config.yaml
decoder_bias: "qkv"
decoder_layer_scale_init: 0.01
max_precond_dim: 512
adamw_lr_other_params: 0.0019
Rows from block 2 of the text decoder of a small audio captioner, named by matrix and row number. Rows with one number belong to one neuron. Each number is 128 + 24 x the weight over its row's rms, rounded and kept within 0 to 255. All counts start at 0. Numbers have three digits each. After the name is the row's rms in percent of the matrix's.
After each neuron's rows are labels from the 100 texts, of 14976, where the neuron reaches its highest value: "tokens" is the input token at the peak. Only what is clearly more common there than usual is listed. The data: synthesized solo parts of chorales (CocoChorales). In brackets: how many of the 100, against the usual share in percent.
# fc1: MLP up (decoder.blocks.2.mlp.fc1.weight, 768x256), inputs 128-255
# fc2: MLP down (decoder.blocks.2.mlp.fc2.weight, 256x768, transposed), outputs 128-255

fc1.332 092:126104160146144116095093161173148110108114108117078122086132143136138159152106157139122143111164121101119188175148153092109092101146137132179085105136120147158104150131117113103150130112106095153127103122125169150117123111131126120156125146104121165123118152129115142132127113101114121099090135148146076142146114132142139136132167138108133116124125132139101127153125086135104150142115
fc2.332 094:123123149121113146129146093101128117148125095122160141129147115112115110113148120134121117113123095162161079070144100123135158158141080104115135149110148098129108122165135097135101128148135107096147161109134100159134145100146136162123185119086162124158108092141101146092126089161110150122118133126124155110132120158141137137100132123136138136113120145154166151135121116118162076131123
tokens: "a" (28 vs 2.8)

fc1.515 123:139162130123101123146105148150140153080126161115135117144091140118138198112135131155114168099140164123127168141156097166112127117188129124134141109119132131171137142129097126146094093121144134122095153091082113160105117138116121130109132105128107096123107141136140163126152147145153158138154109109123144106163121140145096097149111153146133148135153073154082082149127109091137154150114
fc2.515 128:156130146130105093133194124149137136141104096195110156119172126109129109133121117129098102112137132127062137099113133154156145106136132121124132168139120104159148142131124131172093143142125126117206160186134135119158111100108114131099176152100157095099128091122106137134087126114162137143115109132147104121141170128145144143124158124140141095140152139120162186107109148119083138141176
tokens: "d4" (100 vs 1.5)

fc1.50 082:156160144107122114148141104093123171055141151137178148146149147080123125142119105099094117101100108139136149125127103138153077125134131166142130142142116159129136182106143141119164145171102155141098140099128161135126111164155072153121148126178177194069102148113112160144141106112126140175152113168149116156143136107126144104131106101171147136146167130109159138138139177126162144155139
fc2.50 090:137155130110098102146075123178122144135147089155113112157130113171140084122143141116145104127156132127090118133169156161159145154132147137166105149175137092150136088119117144132163128111131150096109152130125124149154131133105121158075127115147143135110122120112116123155135117118138150106111144087104146121146111169090113136125150101134121079071156153135146175151120152126093084086109
tokens: "d4" (36 vs 1.5); "b3" (26 vs 1.1)

fc1.509 089:158151135161144174117138143140103141148164104115139142108099110139102173119087137132127115116120103096128179158163139145107107150127140122162093117096113104089123149151117109141118111131086144107135090103100143111148111210172114099143161125107168117113135128133129108148130131149086096118119142134175125121147117147124091151127156124123111115126139103145123163136065167167123155152108
fc2.509 086:103089109164121105103119090128114103153128166096083137110123111154123134102116118087129102099105127123122115129141133103106134127124155147132139107142156138140077153147160124132146127114110150091104139157086100131115139082102133164171129081103173156143150139147091162122106128098093127127151097169119106134157130164140135149094135116125121141103173158103158112124133111081102073172128
tokens: ":" (95 vs 10.8)

fc1.421 102:081134109090097128148133118112111144084091156111174135147100161103149163104137072125152130124082152180128156144160159148144130124175146148099094096102103098153103114098112124139122161119118145158147142146101107154150128100124101118103128111111103137137098183123140154151068073135117108110146137129125085118163150133148130065139136149126173121132154113142114154128139130095127119148141
fc2.421 100:129160149124138104140147126124097122153134150117094126114153139152155092117092169145113128127133118114039138123083097141139126104089148150125123183159164122138147126128153125117138144145134150090154166168136175083109112165132115134118139149125134098120102103125129152101139106150100148145095119159100170133129082093100160159170109175116096112125121115118113179099127116145092142100114
tokens: "d4" (64 vs 1.5); "3" (23 vs 3.2)

fc1.331 125:134137143123105140139165146118101191083151149155149161135108177135145168143139144133116148106141136147129192148143134159144139118147107152173128127099090128168115135110112136150114115155130168127154125116126119163130094125112076129155105097164099106134146132175141176147142117130117148171120118093152109096152158160142110118148094143130124142099155081150099107161110132090138112123153
fc2.331 146:149113138119117116124164114138134127142114134147118119124172133134106086125098179137150083137160122134048164080136128171154130132127131098115150192117114135153128167136135131144158157169156127111214134166135163143135114135132096145129150112121153105121132133124153125125113118137115149123154111178133157123140138106145171148148121140129129086145162148148160158144143170086097149142153
tokens: "d4" (100 vs 1.5)

fc1.584 102:119119117111131137125140135127140147149122131108122140136094118135113164150122113109155117093152112086156149115139136147139147129138139136138142116145161128123140159142135135109068154061121145132128135111177104170134157153117108091095083137092136175131153102109112172108102108149132099124154192120155150122186149130125146140144105138124113139111128080094093133099152120127198126097138
fc2.584 096:105139091114126149095129124084109179105122118140099137148138145102148104098120163111136116113114117104122122121080137127138092098152121133125081137128115137124138194132090116106128080184114109114132098135108093126145123076126143099107092133138112128104111142115130178119154105143132180133160118102156089103151113144145108097101152115121155125151148117175129152138092099115159096117126
tokens: "5" (34 vs 3.7); "b4" (25 vs 1.2); "3" (15 vs 3.2); "g3" (11 vs 0.7)

fc1.544 093:101175136143120163139151129132161144099105124131121097133135115150176118113103135144125130171128095155114118137142113173148162110129127107142138109129167155102116113105134116159133139128131124126137169140102126136132097138183095117122109107138149131165100098186132143077155077141156083131128171083139160147109106162104093119116135113134148137149137152089111120179122131115131119159134
fc2.544 098:106130096097113125142130111154145143124115144127134145105085106102120072118181107139101137132160140103171153080102157126099161101099141123159097109141106103153142129111122115149104108169098106125121146112135161135111109128150110101142176104127144156160128145115145174107154117131147118071153134138122114091154125134100183145125109099149143096125113110192157112168160171112115135126078
tokens: "a" (42 vs 2.8); "c" (41 vs 2.8); "d" (17 vs 2.6)

fc1.404 111:109154101102174145074126164126094093099129112116109128146115094119172144131146136161109125158133123135120162152140095143110109111176085145140147166162144127105152124130143113134156145135140116140105107097115124112138082143119131121150156139077154195132115087130133158126137104127122145139145110161079132144129097110144135154154116107082130133139124090119129061113122111179100120115130
fc2.404 111:154146108130098094109122106159116157072124119116093106122127133116136130116136134143101153131105137100216097126076116153108114101160152167110130116132139098104109113086082103154086146108149131105106090154135117156121128142119114124098145124110129132148140088108094126096102105110162128123106171052130104142108130145141109092113131107141149101123111152146126147115159159109102138117070
tokens: "c" (86 vs 2.8); "d" (14 vs 2.6)

fc1.457 098:163101136117093088124143154105136137085175144141134159128128118125124133114174074144131151144155182119135160142131144178089155103118147116168134200136111164112102124145109124115082149143114119155100111160185095135133119107136097140152167142096120135097135177095119124131067114121135118105177111126148154130144114147141122133113150127122160125151104123137136078119120098096146100130178
fc2.457 102:103134159132162168113170146122162118127145111127144127124140102151117130139124174162119173112163131122116084113125094109166099097095116106131122150102134161159173116128155118102141074076133135093194145116136132161094105143120168079124093112107099172116155117088084131091150094126112126120139110136124109146104161136114142122125133108102126142104153102147103132154114087163146140158105
tokens: "#" (70 vs 13.1); "g3" (26 vs 0.7)

fc1.524 093:107100102119149128097140149146122113125150161112115130113145096186147119117094122178101146123136132189087069123143151137104140120123126140140081151121122108132122114125171091149125115124124119127164129111152074193066133148115090110121142140138127109086100191144106118116131110147105120137088089163167135144141144110143145125149164119141093147115104115154109154097116108130089086160165
fc2.524 097:133110126152111102121098148089145160141108160156107150161154156073118139108113103130156150164109125101131153087146132088126092122148117141122168143140113166092144155137178123143155107179122086095151119122123137134116121148164141122115092158153141114146158127131159159086162105138169141130118102126138157097138115112129122116094122130119167149141120099073063090131123143138140199168111
tokens: "3" (58 vs 3.2); "4" (42 vs 6.2)

fc1.219 099:126103148143125151143149138126127117100137104132139135163093101128164160096109141095110118140142143120118114122129090142111124093182148082135085133112094108146138134144108098134115124140108099104102144126099125095197112156125117140151151120112139166149148141087136153151163116182150150124157141141116097146138101123109145127135092149166107097151117117123116137122114134089119156136139
fc2.219 102:153140122142087139119135085090133137112093145093119133149128115135116103148125137104142155149117154128119121117166102170104134178113125118108159111079158150136142110119121144119123128125124126165144126149125126091105085071143120114126133134140137162120134112092160132108119072156123109099079167073151152167126129106142115132090140090123105115108142143168151085122133150147141073144121
tokens: "c" (100 vs 2.8)

fc1.415 087:090089142125077145152119151140138104136156169162098120165150087136077123098080147080138115158132103135134166119114153117101123100092100146082147127144109151140131102163155129110119095072130136152137129141124103150106156119168158142102084130152114158110120142115121108156163131133077141167132107115142141167163157120116166096109142109139130120114095114100100130121136100147106093114136
fc2.415 093:162142151154096125118077156098138153134156111096125123093086089124111100109158124166094130106086125108111114147112098125133123123118121150137104141081142150121124125099145133162111125177145147111115119101147105115130098153159095126092106153134089145162161169152089160149080146110121134134156131138166096132125126112122092165164143147102106176169137118124163130168132137116127111148092
tokens: ":" (91 vs 10.8)

fc1.618 094:114102096141114128114112107188120142152126149116085145128122098138188177105127092144111135120137167149122145093110100138144116143172104148101088121166115120155152149104123120107139122136147114104158125156109121144157121104132109110103118174118113123144141202132158114151110115122116109127122141172188139159176165088087151102122125082110168110114103104140102161153144137144127102169113
fc2.618 098:121135138140130138115149157098114124131104128171099123150101148126095098151103149136111164148107128116115118175167142096143146125134098113143178138105163128130091175125167125126155100165122099091190104095159090106106143142108152114114122136152101155096137054111146142082102117131137112160149101148094107111122143137117074130167100129129123154105142117090112131155156140149137128094154
tokens: "g4" (52 vs 0.9); "g5" (28 vs 0.7); "g3" (8 vs 0.7)

fc1.444 105:132097140126108150091146130081160147117116137094116129112071137126112179131123138138141109140087145159148168156134129133127148083164154104142157117115128097150134132130085142118097086126159161159177110135132113144139127136122119138125104112147092073136102129165153138159127067116131119143169133119171158119117143135171133088140135149147138108137119119110098153116125173134099118140088
fc2.444 100:132120095156147122136123117144138088175150111154138133126130122120140108135129133167138117110169133123100144144090131116160100140131123157161132197121126137116103142112146155146142155170125136152107136146123156100168158146135112123160127110126096130127161107089105086104117142159117132133110110157138134118129117143123127128118117158088150136116109129175091138139094100153077150102109
tokens: "g4" (51 vs 0.9); "d4" (48 vs 1.5)

fc1.497 085:147136158129137125187113147092171120110149126141119135131154119100193158115135143150116138147127163144118126143142136118156117151119103165142130174177154087109119118096102126099151141125131152116116171126142138133145127088144167144130080146104164096145127126154139129135118147097133118116118153095097131121123130155130133158104114155081119125157063118156096103113109152145184092126135
fc2.497 090:153162096157136152069112114153127089104135143133129113155131164124173111102134129111091088125128115131133177117128146153122109086110130135134090089162160156118141139145141105093112106127139107114140122117166092110114113135137150163120090134163127094145134135164178121111143148153127150143121123128128144146117099107111145077122125140171165091099176093101108123149125137116100145171074
tokens: "a" (88 vs 2.8); "d" (8 vs 2.6)

fc1.61 101:182087171083155122098150134137133100145159086116208138130144125089127124107107126158126086161126136128131160107140117120129096129151112128127087119131169149097127127109088132131129117091115148138130168113148119125140142082121119100108086149165117163140120143121137134115137124092102105157115140127085156104139134140143144135167119092105110121123114149134113145147132154127169125125133
fc2.61 108:143157117141116157101125123099122120142175129108147171097160127135128180151176147100101163173149144119100132135114169131126133117100144109115154086156131143105144104099187164084120098132114148096097112128138144135105143122103178143094175159146214132090163116151140151114138110173118106140131126154126127114150174155144121115158126146145163153139157109102116122158122128107134148137134
tokens: "5" (39 vs 3.7); "3" (33 vs 3.2); "f4" (16 vs 1.1); "b3" (8 vs 1.1)

fc1.640 106:136107111123151100098158168144106098117097135114093137119163108098123158121119153142133138119116139109131135092183119115119108102129107090166140142136140109121126121165108138127129133132073125172139135119119171115105140131158183122117109115127151126121103103137114134135118116100099137154096149147092176121120135107141152147134094134092131155116135161128137132141117111136152100159119
fc2.640 116:154119126105136175154169131146132148105145133102119118128145112132123106125158129129108104132098102142155092143134115164131118104165144140083135074092089130117080036143120156147121138149123135129126124163143052136136134101118145164132164113154141120082131097126130124113152114134125145130120133141146043126140120158147098124167117158097128120099113134121108122124162153092146159074128
tokens: "c" (93 vs 2.8); "b3" (7 vs 1.1)

fc1.358 087:132145148150180106120094159135123119115131142081097173120114143097125184092153161138136137161149130127151171129144094164123118109117098090164137120134126119158111142157156123122106145098095144123124146142107126148117125165189141122112129133150156115152143169178090151143133114139129176160115170106138118104131154103155139140141135118106135164166129130128142165135119137098160091149092
fc2.358 091:147123153147130117172163100118105147082120140114111135135136088102112101091123115104129121128161131112098101102121122127108156151147085135140107107147154133121117121105189146138148161131169112146141175125143133150113143059152140160116131083153108114129124099108153132091131110129145122114103136147120126158162082162140126102131113112150140089110119149136151129087143106101111129139179
tokens: "c" (57 vs 2.8)

fc1.757 088:104185156175128097102139083091138151100088135122161106152121098146098123152159146151146130117125085129157174140149131169141098100106146160169175137136136162134128144112141121151135134177191133191161155142113120114121098106154133143119135109118145161155093105148135154110150104111150119137105142104157130190106121131113123089126121101159119081119171119119125121100155087108112147145133
fc2.757 090:145123106132131111121105130129101115143154101158116131134130132105156067095161141138114099127176162148141122119155159164139150123110112109101079142160144126118128096100094107115107112141147130110115120110135083114066138171123073141155133115101093159157121151080117158147129170141099112118105073145146102119095125127122148123117148144078142087132113160150134152143146132151105120152079
tokens: "clarinet" (59 vs 1); "bass" (14 vs 0.2); "b4" (7 vs 1.2)

fc1.359 096:138143115156142097110127101133109125139139130113101109136103144153094176154113091148112118099122104120090145120175128156143154126132146150123148114115163150169142104117090097113165144154133167149148147107122138101111114109110115105122087099141129173100145135138100113129147107122189108115110138131102197149124123144164127108132113117128129150127152124105090134136149089146128130140135
fc2.359 099:131113143120145120105099182137126118132139132159130130102149096107140052114183167103152090091154102101180111083151162096120080171107149120112142175147111109088147148111100137129105144145132143116082157148145118142134106184155165130109155130142146130141112132107147162165163139112137148128134115142152085154108127157090126089073146121114103124116118141179112152146167128125151156080133
tokens: "bass" (100 vs 0.2)

fc1.159 094:121106101126152102101118193101165140089160130089126130162114086112111121111110121160173092142153118104116103150147131131119175144155107126121136180146185160106110102102155125118167116108125095087078152138137087133097132143189124137090155170109154132152159162124129085164111163128124108091114130127127161154162110133118131136092154147108143117163129115150174126162131128096170126166116
fc2.159 093:092131149138110131072154115148131113097092174141127110140115104164165117137116147109094096124133120133154155151121118073108098083162125139145120101131115164107110077152172119105174081169136161125126139075104137125112131133109075125134103140121125095095174091100143108127147121091121121158121157140178126124106127135109137131131115110112108139116126100133095105115124116117147094156087
tokens: "a" (48 vs 2.8); "4" (22 vs 6.2); "3" (14 vs 3.2); "e3" (7 vs 0.3)

fc1.572 132:062126100125132111130135108138138116082110150122074134131146172156117120141134150096119141124090132141102137168134133154116103130136131137173167116143111165144137180124123077107119136113116091149119158154117122152115144179144044150135144152116150129144146138130124131154129099128120161137110139146228148122143093166137108142163154131130136166122138095139109093172141122136148138126165
fc2.572 126:111117159118099092142138079135127099186110101129132154149121145146112135144088172141122131155116115132114093124134117113140148154137103133120133152113155142141101151075141132154117110131151132115140157110116216116105129110130158140123111128096177085142132122134125123099144152123109114104123107116125145138138114133108139161159112129134079148135098128113152166151137138099130092139103
tokens: "5" (92 vs 3.7); "3" (8 vs 3.2)

fc1.211 098:143098128076136163108150101082158118148129113147129142119130125095104096129144191113149127124102112126177161140145144131109144123107138154131098155109160164128102179134095141148156118150128147148118131148106158133108122134135154150157127111122103139128155077149125129163124093126132097117160107147155107128160142144109162125156125107097190123157130122163178095127165135120170099099097
fc2.211 107:100148123116142140098128105157119128100131147103168115161125119124201176132113104145130122158161143098141125149177149136140143133096113087147128154164122088122109088135169133145089151086099113140116135121151103137159146146117143146146156140101114142172105152132158139139124128087105102124118172145148155082104112138130136159141116152150109146136141084103123162134100095172107133095120
tokens: "#" (84 vs 13.1)

fc1.137 105:134076148114146130130128145130141147186129124129086101126127158136139124121156157077124108101108132118161131145143113107133116090124157097186096163155144162176091144145118167101153148145119099198126068148115159141112174116086138131100135110127126099116102120108128106137126146127147093095141127129159118123111171160156135119112102152092113155103136124123119114125132140142176106153119
fc2.137 103:133138144105161152109131117131127086170113166131149155129151143093110140099133113105164145136133140143143119141104098112124129106163131126114157120128103136102120112158149142156103140070146112125155102165163098125111145174135104104109107143107118143156171120144141159097122169143128114130125154132153130105126084110103124138109085120153155101118142142096162146159099071181098134107157
tokens: ":" (65 vs 10.8); "3" (23 vs 3.2); "g4" (8 vs 0.9)

fc1.665 100:143103135161114116134115158155113123086142136107116143098130127141116103118134124118091091104137105172110134101109104122107161137196126128121135131104139100181143140105082094141115118110184160145124134155127113141097084189139145160103123133099137128155116182110138101165141136131185126133119123121148093142124126121162136125148158135170162132151123114110145130159115123100152162149157
fc2.665 111:113124114139102096145106162094136090164134098183120170126133141108090103089105127139129143135152146107097111126134108106151106144161143136087090134126102162064160127106095166131136146176132127136137105111112136099099099128145073138114131145119101117151115103113097126156119163135122164076119099077102195162110155151106119153126139081121088175096114144161132131154167135109096111134118
tokens: "clarinet" (100 vs 1)

fc1.318 094:135109153116085120105132164134113114085153126165125111151132112138172119104117115169118143138144111124144101112118110129113162148133105139160070123077125140106151104098127107131091065138155176163128099129132161134140121139130118132142140118131095161121187173089154105135139092134143160096152162128149130157173101139120131141118130147162141129142127160163171134097153152115101157137155
fc2.318 096:118143117126141150126116162097164150155103120107135138110145104125098170126130160149117158095110142099109084139154126093121136144149180119143138136144133129121112111107067134138109093148099143148146101140087148118158145106113129112105088105129120116159091135131106152154136104132158102118132076079139123100156147132149120134163131125128091147118160115121108108154143105137127126115091
tokens: "5" (70 vs 3.7); "4" (30 vs 6.2)

fc1.408 088:126151094115106144118158165150105141110091143109116119131130110119159107144117149109110133118140133139117159102157119173101115128143103107124145147120104137086108074113154100153162139131098145108155117137121142129137156132117087099130119169107134126127103124128153128108168115116156091191149132084100109179162132135101150141150166142133110152136147071105096132148147132106166134144114
fc2.408 099:103115117117092128150135116129110110092104107108104120107157115164151120095102107105138132143125127138113140081083063112174152151158129116114122079113154156169089138141107102123104132125120096157106116123123120154109115120111111120130135106119110118137164141165115158151112132101157175084145196142151099114114151145160155149129139125109117096128114121131140085103137137131100116161085
tokens: "c" (100 vs 2.8)

fc1.216 095:128137119120117134110117096160118159096145120117129159140120134111120155156156088180088112127136101127104173103136142130101087096160131135128137175159122144124072118090139114159168146137142133098097127140080154145094134071128144130136161101110108130116171153125127147105102111134153141120147174148127131138096117077163171107147144112165151113154126081182153148196152114168170131149095
fc2.216 091:110149128120159115100090112094134117118107131133125112139108152156152102093099128162177097097113124140140142151167163102117134126126140103146098142135100111139119129127145120124112151091136156140123149098146094104149124168154093177163135151122110101151116086123138148106139138133166146075160102124118178132123124128164110114117129096077155140138149098100092155111151099068080101109107
tokens: "clarinet" (64 vs 1); "horn" (16 vs 0.7); "oboe" (15 vs 0.8)

fc1.228 107:141187190123142142117102148112106131088139143127099170114102108130138131103118143158171128129148100126116114165128086129155130146117098142112080166104128146101132127129127101135121130084083143085084143131112086127154171129137109150093111133124104114137114169098127133173117153127118127119156126136128160141194132109114093145116165163137092126144103126119133103169126109090122069118157
fc2.228 100:116118136094124146150117107137107159129126174166114136114130111121174139112117146156076122159136135083123128108162152146136152136158143120073139123125114144101154134088138117131154115197159124120162117143134135134146151175123114124131097141150115159102133122118097088110096127158125156171106108163134119120104101144130159121122134115149148150112123112113142122120116117099093164154149
tokens: "4" (42 vs 6.2); "3" (39 vs 3.2); "d5" (19 vs 1)

fc1.621 117:135099128126099132138118098144121142122133133136140071120116123129144120103095122125125142146102116142126121095161122178132155137160117102147133104139119151173129116111119102150106148118103118112148108099119154111086118121112060111132139167147153165138105139107118110107132101143123141118140156121100169159124119143130133111112099133178108128105163134078152162161127127111157164143136
fc2.621 121:127112113131148093127129110145144139156128152125081143145135098113090102128166103136130105153172098112145121098103156132150125133108149107096138156132116122109107117122084134102139139182133136089120098118116097139101122165131099146109128149139152125113108133166120124104131127107129147048160069098116142124113134119127188130101136116113114134091106096189129109150178164132141123082072
tokens: "bass" (100 vs 0.2)

fc1.623 108:134137159125167143127136148129113129096139089124147110101104171126110118126148084094161188124165119164178119128119156154124182128112087088097057130131137120149126103108113125138143128118095156119167152156121155157086130126104112111146105160183157131124129155136124104085135130101160153121149116123151127075128118163133150135161109119155085125167094147163139119142133116162150147120132
fc2.623 110:116129129084141110099174169119145156126138147111134182165093153117136123118137139131138105164067090127075099111146118118165145142170131099141165150101101126054142176143124141127117103096121144140118150137101192104135141131103144095131135136114147146157128140159089139168161104112135130112115134168110096088107144153107129132139118129145138153131144094086115104131101138137104120096160
tokens: "5" (56 vs 3.7); "4" (42 vs 6.2)

fc1.88 105:089104122140113118135121123123141112097095138118138095158145141122164157104115140145144149123123145123143149131135135135111137165101159151166117110156095164129141120110164120141087143154115105134160121109166129144105141124149120123159133109138144101148171131115098123105121104134142127065159136155193121105112158121123096137157158102137117131179096140126144115086131109116095159139135
fc2.88 112:105123156159138161155177117141119104147128111139113133131122129155077133103144160114152130118117100145183118137128122170123123142117096126116138155094135128124086088143117102164124122071099122168132150096142143098118129132163111135132133117096148132120126162152153132139100128147129134130134068107125142127135096152090141158130140179087163153089116104107126158188109100139088117122092
tokens: "g4" (49 vs 0.9); "5" (32 vs 3.7); "f3" (13 vs 0.4)

fc1.190 095:123172065114153107105116134129120139118163099109101142096135161137128107116117139096125088108116156101142101134107143153154141103103153099182138133155119149188119109124130132132133125132127126128130144110114104148110129136141140077118135151131120122147086145126108151132112173102165107125129128140092142120172173131141140141150146141121139138162098172124132145152162122151186130103137
fc2.190 101:142106110145120134113131135110171104145125148148098115144076136146120162137125138141125173154145127094180132139113129122154071113134114125119139138139113144133163173135127134151142090144115169152153096133166084145106122112125108133120080126127082139112163115114161108177158137164149104134149190180131110101116145132091112118121121114146144107133080104132093125170135096123115160152113
tokens: "g4" (53 vs 0.9); "g3" (21 vs 0.7); "g5" (18 vs 0.7); "3" (7 vs 3.2)

fc1.708 090:092139061122129154154110147112130068098144118132131142118159154086105117110150127079098125130134132136183149153120154138109098114080131117167148090157120127103108109127151120118184126134099137175137137122106140135137122114157087150140118173089153100132094121158104090095177097122129143146166148156136157094108149153122127106155149174140164121139076126152146138133154150111152147095127
fc2.708 093:103128148122141088128101096136142120127173125074153101143113104117158170162090150145123123134116119153154144098110101164096138139151107132165132149080099161133144139160127103152096109113145111150162131099163144110121145152154164140117106079152123138139111162108152140114144142111145089135143138095138118185107114084134101155122108138128102134146122144163169082121154123100114141159130
tokens: "5" (72 vs 3.7); "4" (18 vs 6.2); "3" (9 vs 3.2)

fc1.251 091:137156150154112159104099115153170093153118145110152151171135132175161159114079150119087146132124115115127113156144116149097104063142095152135159150152112137130096163136147150104128117138161135126107137127081137154102091137170093132127114141082133142131110112126111109134130126103124113112121106106127142150110139097157143073135103149149141122132154107146121118114113064068098113115150
fc2.251 091:137143142146110093118141111105149143082106108140105098147084136106133069116146133125080098096150136127162155145112105095147115140127109097114151127157102128175121132137128164108104134138110156133104097159131114146156134095127085097142157149155141100123154115093142142120121143095126105111125156115150129156160136119095157115147135155126145148174111125138123123126166168171119144155119
tokens: "d4" (69 vs 1.5); "f" (22 vs 2.5)

fc1.417 090:107090050135139157155111156124162117108123141131138075139145081134150134099152142176114091113164172155138148110157115153117119153141135138079098132140151106129104114147158087150094105135096122109107130135118166129152093104143099133122108142106117117098139156148124095129118114125089126149102129155102091160096178114145140127143130112176121142161120116129113149152089099174141107133138
fc2.417 088:124119145118097159160121165156147118096138077146100085104159129136102141146105152102105156150070119116073116139121123116107134170139106152145114107165152154183117137142134110083134129163132122160148162074128146110094102101147101093109120088099150117139158117129124169166126113153136140147154134115098168127140135115166081131097140150135149162128098145135137105139079172122174181156114
tokens: "5" (78 vs 3.7)

fc1.441 080:168152135103152091147167093097116149097119116117118119151094141103155131136160126103135121105078135118173132146132113148087105103148081142131108116138109139160161102090140120166102139153107152115107088161152133124149146117165106084129109106102133159152086126132116101145157136135164154145103155136079126142153142114091106104153149147098113118121079120108162129107154102166173118093112
fc2.441 083:142164136114136105144138147114141148129139079109158144151111117091123146132094091142129098159176120118159145137121095113118151125082153148093152114141109096130171106164133145120091135145145115131108167112094154097128106096135144089151139168133126155144126145134134110131122082119110111110128128130157185097130090116161118158076166069106149151149153152126137118140142134091105089090156
tokens: "clarinet" (98 vs 1)

fc1.402 083:139141112091121109125075156169105083154098146111092162126129151122109105167129129102077085137151092159161144127158114127123100114146110171146112119148128121142108129099146093114117139122139121161114130111148154130155145110138125117134116111139135143163093178153134100130109160127096115117142136117129176121183092103102163153135143144113128081139085106121077128128134126092177120149170
fc2.402 094:088154127131089179148149144089098134115121118133098153111139154157090112117131155110114099095108147152150114150142120096153134154153090131091100101104097129162140159155101094128125140137145141134112147120146077122134157162157132110097127142121127158123137073147089147138105124162151145145162151128113132119136149115094168078096124140105138152156170163159150075124131137141124165105089
tokens: "clarinet" (46 vs 1); "c" (34 vs 2.8)

fc1.153 100:130140116117142150137168135119139123135171103110109144098114101127140108163102125143079119160109113109153143118085124100102121094128136101112088110113171147134077144088108090177134097155127142114155073124112094092101138219149139127135084109136127100117138083122123101192096141112155143120133157104153134157134097144111129108165101158165089111129130124119114109142105154152133131112136
fc2.153 095:098134098117118127131133114142088140126117161075127120131092134135129129142159135120103140115125126150150159150128107129114102111169120114132149127128148087126147137127056109151100103099117162121117097146162101109142140145109144080156140169132099144141111118159128114135156109111110108062121145123144158131158130137114153138127147125106107142160120147147132129105115136124076115146120
tokens: "clarinet" (78 vs 1); "3" (11 vs 3.2)

fc1.756 110:104099071089145179080089154131134150135129149149132118129159104126089151118131161098112112110142131143102145146163130158128145145104131118156167138177115138145140137117107157100170134092133161124093095125143120128107160131164165080150160183099151135108136107114141106145141156145132123108135150103138142095163169121135153134185149180107139126098108089121119113105101137084121116131148
fc2.756 108:119106167162130096155114149134143094121121090135123128103134147170095119102088145138116186124108102091171116157146098145132095115121133142147136122143119104122182198097135167127149123197148096129120130092127073162080108152137145148148136128126113130144106111132119139131088130155140122171105153113150084134124108141113102139119119136141156135155148155128126119132123138131119149124107
tokens: "g4" (76 vs 0.9); "g3" (20 vs 0.7)

fc1.44 104:144135156133105131096096132119116121145107135140117116145168121178103122166162110170111123126193127139158126119106135143118154103141103143114162138160135117156129144163120106129108150126106136128140142173126128167134151112095121140175134126136118148135152189154107145080158127117144125070087129122135123109142107088158114154150119135130122162103105126118096122169154115121163113119118
fc2.44 103:113139109147169143131168138102121098148125111136114135092125116076124141116127124147117125141089146132124133137165149100146111134114160132048077144126141106092129195136154167098159152138113165116093146113123114162174131120118106122141147125120120107104086049110164101136111101129142136182119128173137141159121134157124157148114170131133169153162107131114135129100076140100085174135153
tokens: "4" (57 vs 6.2); "5" (16 vs 3.7)

fc1.638 089:102141177142143143126122141131120148092160144144165160100084113160092095153126090104094143115121111094132103129143110113168136107138122130118103131132136151116124125113154094146106105117093081148103128131163057131143134181138112141161100122094088101116118159143145145097109138127106167100117129144160157149157154142127106132120147126148101167169089132137122130125108115133167112117136
fc2.638 100:141098109149131119176131109123179123122097102120144128104155122112125166112128143130177143108089078132094110134176117134099135110151100094133138125098153149208123123153088129167134116131142135162162121117147171112158118076141101113119137139142120112099156142124144139112157116111111111191119115099099104105129146129153130147162154109160161128151101121103090114124116117072155148158094
tokens: "3" (25 vs 3.2); "<end>" (22 vs 10.8); "e4" (21 vs 1); "c5" (10 vs 1.2)

fc1.552 089:158126121137117124087144094092149130147152106098123116155141086125112177111148143144171112133104123149179116142124156141145174083140171081102101098114167117136132161156107093137091093098115125129077157113115143111142163132113137118104118124110116156093135139130112151130125143123137111111145159131115122118152145138131134106134145171108127147130099163166084137083107151155134126120145
fc2.552 091:123120127138153145114094104165138114111143145125124148119150131134175133131132133097138144128135111127082106134129114181085094111101124108144125124101087124156151079126147114168135122116160128150124107140137106094093116160098102135153098156140134139088132167091118127166100143157116111090137130179129141108134146074142086104158103139153146163123105136112127153150139097149144157156135
tokens: "#" (100 vs 13.1)

fc1.202 104:157123111123179171151102144092117165109144153082090111137160130148157155139181138133105132134091088173126157121124102113126112177119153154108125115131168140194126144103121100130131107132162157110119129142116133117114096107122104139164135168144157161123122185107111130119119123106168136133126130112135138121110139115165126124148141135158137119132119139111135180169095135147133117119141
fc2.202 100:085144117129150080114097122088106102150104087159128132142104095087143153164076114156144131161130126101054138169137119128092167185113108094132162097130110140123141180143118148101104119125133123107133150099147132140075142104145129119096146111099168111104120097138095102127141143136109149133162117126091197148156126103151157151094140131140113161126089106141109098112125142133092129103104
tokens: "clarinet" (56 vs 1); "cello" (39 vs 1.1)

fc1.722 124:122123087104109127126139141131117185162161117148103077144113132098155135135103167110105156099125123144121160141135125159120140116143120149205129120194149136117160149109098146133144135129112157129083124121143111130102142117091141098104118179119147097159122171112135102099111106159156112122144171148165162068145133151166112142127109164111163170087100110094131148144152167137190125121124
fc2.722 124:154133127111149179106099124107133124199142111105148108139141145087130166135136095130139115129139111111186131145102130095091118109112109108170125161138133161080116120150099138112116114139149141150178115139149091126088154182139126132135127113131147144135142053139141076126152156150166145089123160155118128120116097156116147110154114133116124111147107120100099107158113106150085133104140
tokens: "g4" (94 vs 0.9)